Weights of a small audio frame classifier: arch conformer, batches of 128.
Rows from block 5, named by matrix and row number. Each number is 128 + 24 x the weight over its row's rms, rounded and kept within 0 to 255. All counts start at 0. After the name is the row's rms in percent of the matrix's.
# pw1: conv module expand (GLU, value and gate stacked) (model.blocks.5.conv.pw1.weight, 320x160), inputs 40-79
pw1.119 095 [127 134 159 102 136 156 159  97 117 142 113 109 148 152 116 129 106 109  63 125 114 142  99 133 116 150 173 135 145 128  73 139 126 133 130 121 131 138  99 123]
pw1.120 104 [126 102 125 104 102 130 124 148 115 131 135 109 159 132  56 138  92 149 120 108 148 123 118 125 105 132 147 123 122 104 137 141 134 146 138 124 141 164 118 142]
pw1.121 104 [115 113 145 121 103  87  74 135 131 122 132 153 150 123 102 151 126 143 128 128 112 124 134 118 115 128 127 102 135 114  88 122  71 139 143 123  95 110 119 143]
pw1.122 103 [ 85 141 111 149 129 181 124 114 139 178 150 148 119 158 165 116 186  91 112 104 103 153  85 119 131 150 157 128 115 113 124 134 104  88 121 113  75 143 102 172]
pw1.123 104 [ 93 120 132 170 141 107 182 146 153 165 102 117 125  87 160 127 147 120 167 101 139 141 142 163 112 113 136 120 131 150 111 102 128 107 124 134  99 117 171 130]
pw1.124 089 [122 132 117 134 107 166 133 139  88 126 131  84 165 121 187 110 129  97 133 183 143 112 110  88 126 112 125 157 102 120  74 146  87 125 170 133 111 127 129  81]
pw1.125 111 [116 106 140 125 128 138 104 168 106 141 153 154 123 152 128 150 129 125 123 116 121 158  90 106 130 118 152  81 134 151 114 119 126 141 104 120 126 140 154 132]
pw1.126 091 [177 118  67 187 125 136 158 131 100 159 119 101 151 120 126 123 110 110 170 150 119 120 110 143 139 157 132 128 119 132 128  82 113 148 140  88 144 136 167 139]
pw1.127 111 [112 133 139 111 114 135 122  88 147 133 140 130 105 154 127 132 135 140 147  92  79 111 135 185 165 130 103 143 131 158 135 108 154 141 136 153  93 144 126 171]
pw1.128 089 [128 166 123 117 158 161 139  90 123 159 105  59 149 158 138  86 162 141 118 150 162 133  89 138 130 131 117 146 158 145 130 149 154 151 150 105 117 164 147 113]
pw1.129 103 [162  94 138 104 105 127 111 141 122 149 151 142 121 118 169 144 120 124 100 138 130 120 166 114  80 151 131 128 113 171  78 144 154 133 140 169 123 140 146 104]
pw1.130 103 [179 110 122 166 141  98 147 126  95 118 164 109 107 152 138 134 151 131 120  92 146 122 143 151 127 119 186 131 130 103 135 128 133 185 130  98 132  95 107 136]
pw1.131 095 [108 138 133 147 108 107 122  91 109 128 133 137 113 134 130 109 151 159 159 112 138 129 110 135 123  95 139 132 112 119 179 126 152 125 137 155 125 113 104 135]
pw1.132 103 [133 163 123  89 165  96  88  99 152 118 109 141 130 109 147 133 118  90 147 107 111 130 147 152 105 144 136 133 179 126 113 136 139 108 141 147 139 109  86 164]
pw1.133 098 [107 127 123 134 119 132 108 158 168  94 143 155 119 142 123 138 190 175 150 124  97 115  98 135 127  80 146  75 132 116 172 106  96 111  99 170 136 143 110 165]
pw1.134 088 [147  94 163 112 142 126 133 159 162 116 122  96 190 159 147 134 149 177 142 126 119 175 124 139 154 109 132 153 155 122  99 164 111 148 136 103 134 115 142 138]
pw1.135 105 [113 142  78 123 106 112 164  74  97 159 133 148  98 152 157  87 105 130 142 131 125 124 122 115 134 160 107 128 124 165 144 166 126 155 149 141 175 134 108 191]
pw1.136 097 [ 96 117 101 106 134 120 119 151 117 143 160 145 140 147 108 140 134 155 112 135 131 124 143 131 135 129 152 135  92 156 129 142 105 108 166  90 146 154 189 108]
pw1.137 101 [151 112 114 147  86 113 135 172 169 126 141 134  90 139 117 120  95 167 159 155 140 157 124 136 130 140 113 168 113 154 173 116  97 134 128 105 177 141 154  85]
pw1.138 099 [178 129  94 138 132 131 127 136 120 168 153  98 144 144 148 178 148 135 118 141 151 143 114 131 134 168 141 135  86 128 146 120 133  88 102 141 123 133 118 150]
pw1.139 095 [149 121 119  88 163 107 171 118 174 101  89  86 158 168 110 110 163 167  90 145 100 152 113 100 141 120 155 101 131 145 125  85 155 139 164 122 114 146  96  92]
pw1.140 097 [146 119 153 117 149  86  83 114 151 123 113 100 140 131 154 137 174 148 200 153 122 132 111 133 116 100 150  97 148 128 148 105 142 130 128 139  86 118 124  86]
pw1.141 101 [118 133 151 155  96 126 151 114 135 184 153 116 154 144 107 153 193  95 132 142 117 150 135 147  94 116 112 158 135 152 108 128 134 140 146 131 144  94 162 138]
pw1.142 098 [125 117 108 170 150 131 129 149 130 135 166 131  92 112 133 122 146 129  73 127 146 151 144 140 112  91  91 172 138 106 157 130 122 135 131 151 133 128 146 100]
pw1.143 088 [152 128 127 102 118 143 135 160 115 127 112 108 165 133 130 123 137 157 149 103 123 129 112 144 149 136 141 117 138 122 128 117 161 130 119 119  84  74 120 165]
pw1.144 108 [104 137 124 110 173 142 147 116 144 112 140 104 127 142 149 136 111 140  90 136 115 102 127 120 113 169 115 175 171 125  93 153 194 132 107  99 140 130 129 123]
pw1.145 094 [147 141 109  86 132 145 108 144 102 131 127 109 125 124 122 149 109  96 109 148 116 106 138 137 153 141 124 136  62 142 123 165 129 127  87 142 125 125 143 125]
pw1.146 103 [155 121 132 127 144 106  98 138 122 126 113  80 181 132  82  89 109 163 143 121 141 167 140 183 158 102 182 100  98 118 162 129 107 147 112 117  97 104 167 131]
pw1.147 105 [152 120 184 153 138 119 145 135 156 136 124 104 136 103 124 164 138 121 130 101 124 143 144 130 132 146 141 163 136 107 151 134 128  94  98  99 134  73 122 125]
pw1.148 097 [101 143 161 150 116 137 111 173 144 121 106  91 166 167 116 114 140 128 135 146 135 148 111 135 127 128 136 172 141 165 144 124 108  92  81 113 123 128 146 140]
pw1.149 094 [144 153 126 111 139 124 143 128 132 111  90 172 131 138 173 138 123 119 151 120 176 152 122 151 124 136 121  91 148  92 135 155 113 127 124 137 168 110 116 159]
pw1.150 117 [112 137 152 156 152 141 165  87 127 110  91  85  96 128  98 134 116 151 111 148 151 134 140 141 116 154 129 124 132  96  58 124 157 106 140 100 144 119 110 139]
pw1.151 097 [ 78 145 151 129 136 148  95 114 153  90 144 110 160 157 168 165 118 122 127 143 126 150 152 106 164 126 134 119 156 112 141 147 130  91  77 161  98 144 111 108]
pw1.152 100 [100  46  94 121 151 132 120 161 128 128 123 122 131 116 125 126 158 134 189 100 110 131 105 104 107 100 134 191 124 130 117 130 110 107 112 120 114 120 114 119]
pw1.153 092 [126 135 115 178 163 135 111 110 100 114 150 131 126  98 158 166 128 163  68 152 158 150 108 137 147 101 185 115 147 139 143 134 127 119 163 110 131 159 107  94]
pw1.154 099 [115 131 161 124 121 141 103  99 118 106 126 171 161 117 143 118 133 154  94 145  73 100  87 149 129 111 126 106 114 161 106 135 147 178 146  36 126 138 132 105]
pw1.155 103 [170 126 150 113 140 100 113 136 132 175 158 145  81 187 137 137  85  93 150 130 126 116 113 136 131 148 175 140 149 116 112  75  99 126  87 128 160 144 113 153]
pw1.156 097 [157 107 141 154 106 132  99 162 144 136 115 123 130 128 124  99 148 165 103 109 147 100 145 161 121 111 132 146  88 138 162 121 178 117 116  90 144 134 122 103]
pw1.157 097 [131 139 130 111 143 124 140 151 148 116 100  85 118 163 141 124 128 140 106 126 139 109 131 116 114 133 111 187 125 160  95  97 122 110 134 137  99 155 144 115]
pw1.158 098 [177 111 127 110 152 160 142 150 145 115 112 122 110 107 140 154 166 155 148 156 142 114 141 160 125 118 156 116 146 136 148 117 128 150 159 106 121 182 146 120]
pw1.159 104 [161 140 164 136 118 141 111 104 167 111 124 126 148  92 166 147 117 117 138 116 127 190 146 168 165  74 135 138 147  99 121  92 113 107 121 193 121 164  98 148]
pw1.160 103 [120  95  78 168 110  92 101 147 115 147 141 150 170 155 132 152 108 124 138 132  94  84 109 131 136 126 134 109 145 144 111 156 161 162 121 142 128 145 147 127]
pw1.161 084 [ 99 158  88 165 108 143 122 156 127 138 131  76 114 109 109 159 136 160 108 152 104 138 154  97  81 120 108 146 150 143 145 113 145 131 136 134 113 130 154  98]
pw1.162 105 [136 109 127 176 135 138 114 143  84 124 112 120 135 122 151 149 119 112 110 143 117 171 102 111 113 178  72 182 156 172 147 158 131 143 139 102 137 133 142 133]
pw1.163 106 [111 122 126 113 102 149 159 107 149 125 108  89 150 115 179 100 154 144 159 110 135 155 121 147 138 114 154 195 164 115 140 125 184  93 112 160 124 118 118 142]
pw1.164 099 [126 106 134 138 131 108 147 140 122 127 101 116 135 144 135 123 155 112  71 116 140 129 124 124 138 174 142 147 149 157  80 107 155 121 125 130 145 111 125 103]
pw1.165 110 [143 157 112  80 112 141  64 172 160 111 150 122 162 147 109 108 143 147 139 181  85 138 139 158 147 139 110 100 129 120 141 132 135 124 176 130 163 161 129 106]
pw1.166 096 [148  85 166 133 142 123 154 137 160 157 156 142  84 128 120 126 106  98 126 117 147 108 107 110 151  66 134 134 142 158  76 142 136 111 131 118 120 105 136  95]
pw1.167 092 [140 104 148  79 142 147 189 107 128 109 100 109 122 140 125 130 130 125 135 156 117 176  60 136 123 104 143 144 165 142 132 121 122 138 157 146 145  85 129 109]
pw1.168 104 [155 131  99  85 103 166 146 123 107 118 100 152 155 104 100 150 138 138  95 164 113 141 131 143 126 114 149 122 105 124 147 133  92 116 140 144 112  85 126 123]
pw1.169 095 [ 98 118  95 126 110 113 134 129 110 120 135 113 149 145  82 158 150 121 115 156 135 129 188 129 127 155 132 122  99 116 134  91 104  97  93 162 158 115 136 139]
pw1.170 098 [120 114 103 114 109 142 119 156 137  93 129 141 130 136 128 107 129 160 151  97 148 129 187 133 128 144 100 136 133 136 138 110  75 136 144 134 138 130 137 135]
pw1.171 095 [ 86 115 174 108 128 164 116 106 174 131 105 135 110 200 119 125 142  95 138 153 136 122 135 115 136 159 115  99 112 125 147 176 134 110 124 126 140 131 146 123]
pw1.172 095 [163 153  99 124 147 128 137 164 159 121 104 105 135 122  89  89 119 157  63 153 117 115 124 152 165 132 136 112 131 117 156 128 146 129 136 144 102 145 123  81]
pw1.173 096 [138 149 142 101  85 150 147 121 133 149 172 145 115 117 181 136 111 139 139 115 120 129  93 146 157 114 134 159 173 155 129 103 163 174 142  84 154 144 136  75]
pw1.174 104 [111 139 160  99 121  87 136 101 129 111 143 114 162 122 121  84 135 140 115 140 135 118 136 148 116 156  99 174 136 134 138  73 152 179  87  92 154 149 125 149]
pw1.175 111 [168 135 128 172 167 129 144 151  86 120  82 155 116 134 153 135 133 140 152 135 106 154  90 184  88 141 116 112 104 111 125 119  94 124 152  89  92 150 102 148]
pw1.176 105 [152  94  99 160 117 123 141  68  95 125 132 131 171 130 111 124 111  56 134 143 125 136 104  99 106 154 108  95 117 135 133 131 150 122 129 116 127 104 117 108]
pw1.177 110 [140 176 117 165 112 106 136 116 151  89 150 154 152  91 123 109 149 139 127 151 105 166 123  86 131 112 133 158 144 153 137 100 114 125 116 160 138  91 106 128]
pw1.178 100 [105 113 103 125 106 116 149 162 109 127 139 106 164  61 124  93 131  91 126 128 126 118 113 116 102 122 134 139 139 124 129 161 104 132 118 123 114 121 147 118]
pw1.179 092 [ 96 150 110 124 109 146 171 137 127 103 133 110  55 131  97 146 139 133 141 139 114  92 122 116 147 154 132 142  84 143 146 108 164 133 125 119  84 119  88 110]
pw1.180 090 [163 134 112 173  83 109 125 128 127 124 128 102 100 144 107 137 128 124 157 153 134 121 150 107 174 127 131  88 122 111 113 145 132 136 163 136 145 182 113 111]
pw1.181 088 [121 139 102 136 101 126 152 115 137 167 128 141 111 147 152 146 124 101 142 101 157 166 173 122 161 136 117 156 108 124 142 112 134 121 138 115 116  96 151 165]
pw1.182 102 [136 155 133 156 109 149  88 173 153 125 170 150 110 114 117 120 149 153 124 186 115 136  97 109 119 141 109 109 187 129 145 108  99 177 140 117 131 152 154  82]
pw1.183 103 [138 108 178 104  90 137 143 123 122 116 118 138 134 126  78 189 118 146 107  85 104 146 126 113  96 130 158 153 155 120 143 183 142 132 118  94 152 145 107 123]
pw1.184 108 [137 132 138 119 103 132 138 159 163 113 107 141 132 129 116 126 117 123 106 142 126 131 153 141 106 134 197 144  99 148  90 107 117 151 104  88 131 131 155  87]
pw1.185 098 [131 118 115  84 148 140 122  93 106 123 156 140  75  99 129 143 132 107 118 133 123 131 117  99 173 126 121 136 143 158  66 159 130 103 124 114 108 122 149 115]
pw1.186 099 [128 152 117 121 112 123 111 108 114 124 138 156 126 182 151 148 159 151 170 158 136  88 139 152 127 121 111 150 130 162 137 124 155 153 144 123 112 126 130  87]
pw1.187 092 [142 100 103 194 140 119 112 168 139 147  97 132 150 116  88 112 128 127 130 134 110 118 148 170 129 116 137 160 150 140 114 126  95 170 111 147 100 120 124 165]
pw1.188 120 [130 143 117 110  79 141 132 127 102 127 139 107  82 104 107 103 125 121 125 163 124 132 113 160 142 111 107 119 170 165 154 175 156 126 163 117 148  94 146 150]
pw1.189 093 [162 109 122 128 151 117 143 119 160 121 123 116 194 127 135 153 177 185 136  92 133 172 189 102 120 139 127 160 131 122 187 162 130 150 145  98 117  98 136 163]
pw1.190 100 [121 112 131 111 104 147 174 109 104 173 166 109  98 102  88  97 102 148 145 123 159 103 123 110 173 113 110 144 132  94  96 106  77 157 115  75 151 124 135 144]
pw1.191 104 [122  88 146 128 180 130 132 113 126 121 167 137 147 111 100 154 125 161  84 119 137 147 138 144 131 110 140 149 100 136 150 134 116 173 143 120 110 129 115 117]
pw1.192 105 [121 170 131 138 142 108 121 137 108 118 128 179 130 114 150 147 118 141 104 129 174 105 112 138  92 119 135 148 103 118 104 117 141 116  95 132 117 137 109  96]
pw1.193 092 [104 144 146 102 138 137 113 134 127 145 129 125 159 142 156 106 136 125  81 102 123 183 112 127 116 154 158 138 162 113 135 121 135 129 137 117 117 136 120 136]
pw1.194 112 [178 160 158 143 118 137 152 105 124 140 109 115 157 100 114 143 145 156 105 131  89 140 114 123 114 141 123  69 129 127 144 147  98 174 122 136  97 115 131 151]
pw1.195 100 [151 120 123 170 137 143 149 135 110 144  85 122 117 141 150  93 139  91 135  93 120 150 129 163 126 131 143 140 146 148 119 137  99 117 164 114 100  61 110  94]