A small audio frame classifier, trained from scratch.
Data: trained on synthesized solo parts of chorales (CocoChorales), 39062 training examples, 22.3 epochs.
Rows from block 3 of a small audio frame classifier, named by matrix and row number. Rows with one number belong to one neuron. Each number is 128 + 32 x the weight over its row's rms, rounded and kept within 0 to 255. All counts start at 0.
After each neuron's rows are labels from the 100 clips, of 14976, where the neuron reaches its highest value: "responds to" is what is common among them. Only what is clearly more common there than usual is listed. The data: synthesized solo parts of chorales (CocoChorales). In brackets: how many of the 100.
# fc1: first MLP up (model.blocks.3.ff1.fc1.weight, 480x160), inputs 0-159
# fc2: first MLP down (model.blocks.3.ff1.fc2.weight, 160x480, transposed), outputs 0-159

fc1.466 [ 89 164 133 129 167 140 102 154 155 109 143 113  67 184 125 133  85 114 106  94 157 163 123 114 137 167 118 186 160 149 130  93 153 168 160 124 125 121 107  76 156 112 128 147  85 121 135  88  75 143 123 156 104  56 158 161 164 110 182  65 111 113 107 161  88  94  75 144  67 113  87 108 154 158 161  66 111 137  98 129  82 120 144 141 161 203 181 100  94 143 137  96 112 177 142 147  74  95 163  44 148 153 150 161 158  96 112 104 143 109 214 159 167 152 124 130 143  63 115 132 115 196 153 113  96  59 171 135 123 140 104 173 103 104 150 126 135 124  87 128  75 150 107  95 123 124 104 117 151  94 112 110  84 148 128 108 106 135 121 115]
fc2.466 [100 152  60 150 158  95 141  98 151 113 164 153 144 100 164 163  75 152 146 121 146 133 152 129 157 125  36 151 142 156 112 117 135 123 154 123 155  83  83  80 166 116 161 168 125 101 149 119 158 128 124 161 151 114 156 122 144 178 159  87 158 112 148 129  88 140 166 148  94  63 110 126  75 177 107 103 149 125 121 132 126 124 127 134 165  77 176 146 118  98 106 148 135 148 139 136 110 143 104 101  96  98 162  66  52 112 187 159  10  86 161 113 127  81 176 129 134 177 106 167 105 168 114 130 138 158  82 109 158 139 156 144 160 171 154 120  86  96 113  79 122 146 131  76 122 168 141 191 109 114 108 115 167 139 190 153  84 105 109 171]
responds to: note G#4 (86); horn (62); note C5 (45); note F#4 (32)

fc1.64 [143 157 120 139 170 174 113 103  69 142 139 117 195  72 117 129 131  66 112 188 110  79 138 161  94 116 105 116  78 107 140 118  69 184 159 136 175 139 123  85  61 142 132 162 121 229 139  98  66 130 133 176 120 100 111 168 139 116 174 164 122 122 105  89 116 138 146 115  81  99 134 120 139 132 106 154 138  84 133 130 183 170 122 142 130 154  58 147 149 121 131  91 202 148 106 105 112 142 103 162 142  85 157 113 133 176 104 159 132  77 174 137 124  98 148 140 170  94 139 162 135 119  49 118 108 154 103 141 110 113 167 189 136 143 153 156 115 116 181 156 105 155 116 143 150 155 148  92 100 187 115  93 114 210 123 170 113 125 137 128]
fc2.64 [132 154 142 104 124  87 184 111  78 129 148  50 159 161 133 104 138 173 140 152 181 117 145  99  86  92 131 115 134 163 178 128  94 172 109 128 161 115  95 106 170 181 182  99 128 136 155 106 143 144 136 118 162 169 133 130 131 104 124  62 128 143 119 121  69 204 112 164 180 192 133 102  69 105 115 123 140 136 135  74 166 177 152 128 134 144 137 117 143  63 117 132 119 136 138 104 166 189 191 130 104  50 139 107  99 108 126 178 102  82 179 126 149 211 118 139 127  94 105 122 138 149 133 138 106 151  95 124 114 161 116  59 140 121 125 135 158 157 105  73 148 189  89 174  98  96  62 102 112  96 108 118 133 108  73 120 130 155 148 118]
responds to: note C#3 (72); note F#3 (42); note G#3 (40); instrument: tuba (28)

fc1.195 [114 111 120 146  74 144 136 104 112 120 128 157  63 103 120 193 161  30 161 146  55 142 123 124  90 164 182 106 121 139 130 139 153 149 128 129 124 119  67 170 186 139 168  96 133 175 148 109  95 143 208 131 190 138 178 118 180 122 140 123 144 128 123 101  86 178 119  59 158 117 147 160 164  71 114  90 165 123 155 158 119 156 154 186 151 149 184  90  87 105 122 167 100  98 135 146 102 122 114 114 127 163 182 116 112 146  86  92  92 158  50 128 162 102 138 127  93 128 161  94 158 166 147 110 122 101 150 114  96 145 113 131 100 184  91 172  88 112 145 113 160 147 188  92 127 113 113 147 110 156 139 131 116 104  99 144  77 121  96 168]
fc2.195 [113 145 145  83  89 162 143 119 200 112 169 116 124  97 124 116 112 110 152 164 124  83 119 141 160 176 130 108 154 127  81 108 137  51 104 222  73  77  76 106  99 156 130  63  83 132 189 119 125 125 125 116  83 113 135 138 120 159 168 145 156 148 110 127 141 102 164 111 135 101  87 159 169 197 128 137 119 122 119 140  88 134 105  93 143 115 116 159 149 113 111 112 131 104 117 113  83 117 137  74  72 124 172 120 149 129 162 121 138 117 150 175 172  79 188 102 152  79  90  93 124 119 181  84 154 152 125 154 184 131 139 119  51 172 132 158 190 107 105 102  86  76  71 123  85 109 140 143 128 119 181 141 142 138 101 152 131 154 174  65]
responds to: note B3 (60); note G4 (35)

fc1.404 [131 147 116 143  92 140 130 181 134  85 180 168 135  89 165  71  58 161 125 122 120 141 158 121 118 123  84 157 111 161 132 118 159 173 118 157 148 126 105 130 118  97 120  94 118 147 109 161 152 143 125 148 151 112 167 151  79 166 137 115  74 113 148 116 141  71 157 144 150 111  97 182  86 128 152  68 157  91 132  87 145 137 141 110 125  86 158 143 144 168  92 155 109 214 137 162 119  94 174  81 126 138 110 128 207  92 155 104 123 129  72 151 187 104  71  95 152 198  94 108 195 163  93 121  89 165 167 125 168 105 120 159  98 129 109  74  72  76  89 188 152 160 114 151 117 135  58 117 165 104 150  80 144 156 138 129 142 136 130 104]
fc2.404 [136 100 125 111 158 110 125 129  95 118 173 137 127 144 152  94  45 121  93 100 133  87  95  65 112 138  97 135  82 123 101 127 157  96 163 164 157 138 116 115  94 156 152  96 148 159 146 158 102  97 147 172 157 116 114 115  97 228 147 113 108  79 156 145 125 138 105 150 175  84  92 166 173  91 171  83 128 187 104 129 112 151 157  87 120 117 198 137 142 151  94 135 181 158 151 135 162 103 129  76 132 105  64 113 150 175 128 150 194 118 136 110 172 136 119  56 169 142 154 123 116 119  71 141 127 170 134  92 174 156 185 147 109  65 107 142  97 109  84 112  93 151 165 119 114  87  94  81 130 141 100 194  91 169 139 103 164 157 147  96]
responds to: note A4 (100); note B4 (51); note D5 (29)

fc1.193 [167  65 158  57 110 121 108 109 138 142 153  84 106 110 192  76 118 119  58 134 128  93 130 141 153  97 149  96 102 135  70 154 172 154 137 174  60 160 171 111 109 112 102 127 127 104 125 108 138  64  62  61 136 167 101 170  83 127 128 125 152 200 119  86  91 131 142 165 146 101 149 112  81 128 146 221 126 129 132 112 127 109 120 157 139 108 105 110 162 121 164  99 160 101 134 241 137 109 140 145 109 102 127 160 134 152 100 170 178 121 106 154  94 116 104 149 134 137 116 178 147  84 109 176 138 162 106 172 107 129 112 147 171 113 139 102  82 102  84 148  84 117 125 175 138 158 141 122 132 114 174  83  69  99 128 105 135 143 140 142]
fc2.193 [142 103 101 175 110 121 116 114 154 116 179 110  55 154 101 103  78 162 122 139 122 173 167 138 160 140 116 118  38 120  94 210 148 115 126 127 139 125 114 117 117 118 139 176 131 165  90 127 122 124  99 174 106 152 141 163 160 116 132  80 157 108 104 181 134 146  94 107 126 149 146 175  94 101 155 137  83 161 153  91 162 161 117 166 157 131  98 125 181 161 160  55 159  72 125 116 172 143 169 216 159 133 140 138 144 184 107 159 149 121 109 124  55  96 118  91 141  94 143 100 132 105 118 171  78 108 110 129  77 112 122 114 116 123 127  95 162 120 180 149 101 114 123 109 142 100 145 121 165  90 146 195  87  99  58 154 164 126  38 139]
responds to: note C#3 (99); note G#3 (66); cello (46)

fc1.6 [112 148 155 109 176 142 122  83 141 107 148  64 126 115 122 155 161 112  78 156 170 133 176 165 166 158 161  63 143 117 113 130 102 156 138 212 184 162 151  82 115 104 132 151 117 135  92  87  97 130 185 130 112 131 128 141 111 123  62 124 134 111 100 184 175  73  97 107  73  62 114 134  73 150 149 130 198 141 128 120  79 182 156 166 151 105 182 145 117 134 145 106 103 149 143  96  90 122  78 138 123 131  86 127 166 129 122 116  69 163 129  96 117 180 158 155 166 123 151 163  93 154 168  85 117 132 155 123  85 103 161 138 121 132  55 109 148  92  99 111 146 103  81 161 173 122 104 115 104 189 165  92 174 144 112  92 162 145  91 100]
fc2.6 [147 134 124 107 116 101 146 128  74 182 180  79 143 177  71 122 138  62 103 165 138 159 173 136 146 138 144  74 145  86 119 122 154 135  91 168 112 150 138 126 169 139 155  83 143 106 163 103 126 136  69  97 143  88 119 152  89 152  54 136 107 114 140 160 152 161  97  90 157  88 183  83 133 115 154 159 129 144 118 166 149 105 127 151 114 130 121 129 111 141 161  42 102 102 117 144  74  71 171 135 182 134 135 123  28 130 120 124 137 119 119 163 129  53 111 173  80 140  86 123 193 129 157  94 177 133 177 111 123 132 175  88  83 119  98 188 136 117  99  79 125 120 112 110 116  76 113 118 117 145  78 135 145 185 117 115 134  83 125 160]
responds to: note C#3 (79); note G#3 (46); bassoon (43); note F#3 (31)

fc1.149 [138 111 173 156 133  85 103 132 111 159 175 124 141 149 184 111 113  87 144  97 154 159 191  63  96 191 138 146 133 117 135 135 116 131 159 153 141  85 103 138 116  42 100 138 142 119 153 146  68 171  82 119 113 129 151  96 140  81 126  71 114 169  81 116 128 130  86 149  89  97 142 132  90 133 144 150  69 154 229 131 103 156 123 139 125 119  94 192 122 135 115 125 159  58 136 132 139 159 216  88 131 113 108 125 184 110 122 162 111 185 141 180 123 168 125 181 130 157 148  97 135 126 213  85 147 184  94 139  82 156 117 140 108 109  84 151 117 113 137 112  89 145 159 118 135 129 128 159 178 151 124  91 113 169  90  89 117 117 106 129]
fc2.149 [ 87 124 144 109 141 105 155 106 100 134  98 218 108 147 116  87 140 152 120 106 148  92 151 151 137 144 148 116 124 144 182 171 100 147  46 110 130 109 147  83 103  63 161 161 137 154 164 126 150 157 100 103  96  47 101  91 183  92 172  98 150 170 118  83 122 139 110  97 182  87 121 142 154 126 122 109 120 103  97 210 103 131  82 147 145 151 110 113 165  94 172 181  84 125 109 127 142 156 120 141 124 136 178 135 143 108 121 129 157 174 130 177  81 124 226 147 129 170  97 105 197 120 125  84 155 175 151 137 163  95 163  89  97 107 102 127 140 133 122 133  62 162 124 167 102 143 173 158 150 160 105 161 124 169 100 148 162 171 106 120]
responds to: note C#3 (39); note A5 (30)

fc1.344 [163  69 243 132 164 146 123 101 140 158 143  90 116 108 146  99  80 103 115 153 113 101  74 103 125 181 146 178 140 119  79 146 149 145 152 118 126 167 139 188 210 103 115 139 121 148 145 149 101  72 135 122 157 161 130 119 163 102 139 157 146  82 166 131  89 131 132  91 115 122 194  94 106  85 160 135 113 133 116  63 113 180 142 117 171 105 109 115 146 134 181 110 154 137 105 129 109 114 138 128 172 164 151 149  89  80 133  85  67 101 161  95 166 158 116  89 127 164 126 151 139 195 124 156 133  53 129  91 180 121 118  98 102 134 171  81 144 145 125 177 112 148 122 197 117 137 106 192 136 113 153 162 113 115 155  79 126 112  83  93]
fc2.344 [157 162 125 168 134  89 142 110 144 105 125 135 164  68 145  91 108 113 139 183  65 105  99 107  72 140  75 109 127 128 119 163 114 107 175 106  84 117 174 146 134 104 108  67 112 117 166 132 185 128 181 170 135 109 144  79 135 111 175 192 118 154  73 117 178  66 102 160 141 164 129 143 187 141 107 150 105  30 109 100 128 118 161 137  97  84 102  84 105  98 166 175  87  83 102 122 141 127 115 139 177 146 155  74 197 151 128  94 144  68 124 135 166 131 134 117 181 121 121 132 102 111 136 118 142  79 108 144 124 107 139 130 150  76 118 105 170 124 141  78  91 188 133 112 118 165 213 138 148 136 104  88 110  94  99 132 111 142 101 114]
responds to: note B3 (96); bassoon (41); tuba (35); note F#3 (30)

fc1.478 [154 120 140 172  87 131 172 195  97  82 125 140 157 157 165  93 155 125  96 181  69 196 110 168 144 146 143  70  80 117 100 127 158 115 118 111 115  89 175  66  92 123 140  92 207  81  82 109 120  95 100 160 128 132 143 167  89 131 150 127 122 142  99 127 142 114 103  94 140 108 114 124 139  95 188  61 119 107  72 188 106 156 131 120 117 107 123 176 170 103 134 129  97 124  77 148  91 141  97 154 131 143  75 157 136 113 134  89 160  95 121 151 108 148 134  84 121 146 151 167  84 160  55 133  96 164 107 102  68 112 135 127 133 125  96 105 139 144 108  67  59  79 141 142  90 115 176 162 179 140 175 163 170 128 127 154 112 105 161 157]
fc2.478 [135 152 133 161 134  63 187 149 168 123  84 146 101 120 149  60 118 114 112 127 104 115 149 126 163 148 108 110 101 124  56 175  81 116  85 122 197  86 125 128  72 109 124 110 126  69 132  47 108 123 134  94 142 130 155 166 180 154  81 162  91 146 180 139  99 121 136 222 125  76  95 134  94 156 124 154 122 121 130 168 101 173 118 122 164  91 107 157 147 113 124 168 140 128 132  94 117 112 172 138 121 111  82 147 108 140  98 142 165 171 104  93  70 187 149  72 110 115  85  95 167  78  95  98 115 144 155 111 128 140 198 146  86 163 136 171 170  95 118 116  97 107 148 116 136 176  97 137 123  93 200 138  99 123 158 133 163 124  80 122]
responds to: note C#3 (93); note F#3 (55); note G#3 (43); tuba (41)

fc1.22 [197 120 127 116  99 154  84 175 141 128  95 155 104 167 163 152  61  90 119 138 151 136 151  94 139 167 132 130  89 169 150 117 147  75 145 122  95  95  97 122  73 181 102  44 135 148  62 111 123  93  48 162 134  90 179 140 187 119  74 101 114 142 156 110 170 147 104 131  80 141  96 150 132  81 121 122 108 154 149  67 140  75 120  97 173 161 157 134 152 157 111  83 140 155 104 106 151  94 115  97  81 112 141 102 104 107 119 174 129 188 175 157 182 138 110  97 165 107 183 159 136 146  98 190 154  85  97  83 168 115 133 108 111 145 123 113 175 184 106 121 105 135 133 121 125 159 149  95 132  81 127 155 147 164 145  95 150 145  95 169]
fc2.22 [139 126 147 139 100 157 115 137 166  96  96 129  96 144 129 173  62 121 144  88 150 136 112  99 119 115 152  75 128 127 184 125 109  53 161  87 129  92  52 128 120 158 122 102 170  90 160 164 103 129 148 132  55 177 165 148 142 180 125 149 171 131 133 104 140 118 112 130  96 177 133  91 142 123 164 116 117 135 110 109  81 114 152  74 104  79 141 111  95 124 166 128 119 146  82 120 162 107 122 119 161 191  86 103 144 154 141  81 158 132 122  91  64 100 165 153 187 146  97  86 144 148 134 189 119  94 127 139 129 168 155 165 151 123 116 150  80 129 130 155  91 117 194 147 190 152 134  79 185 104 113 101 167 171 210 154 154 156  60 168]
responds to: note G#4 (92); note A#4 (34); note F#4 (28)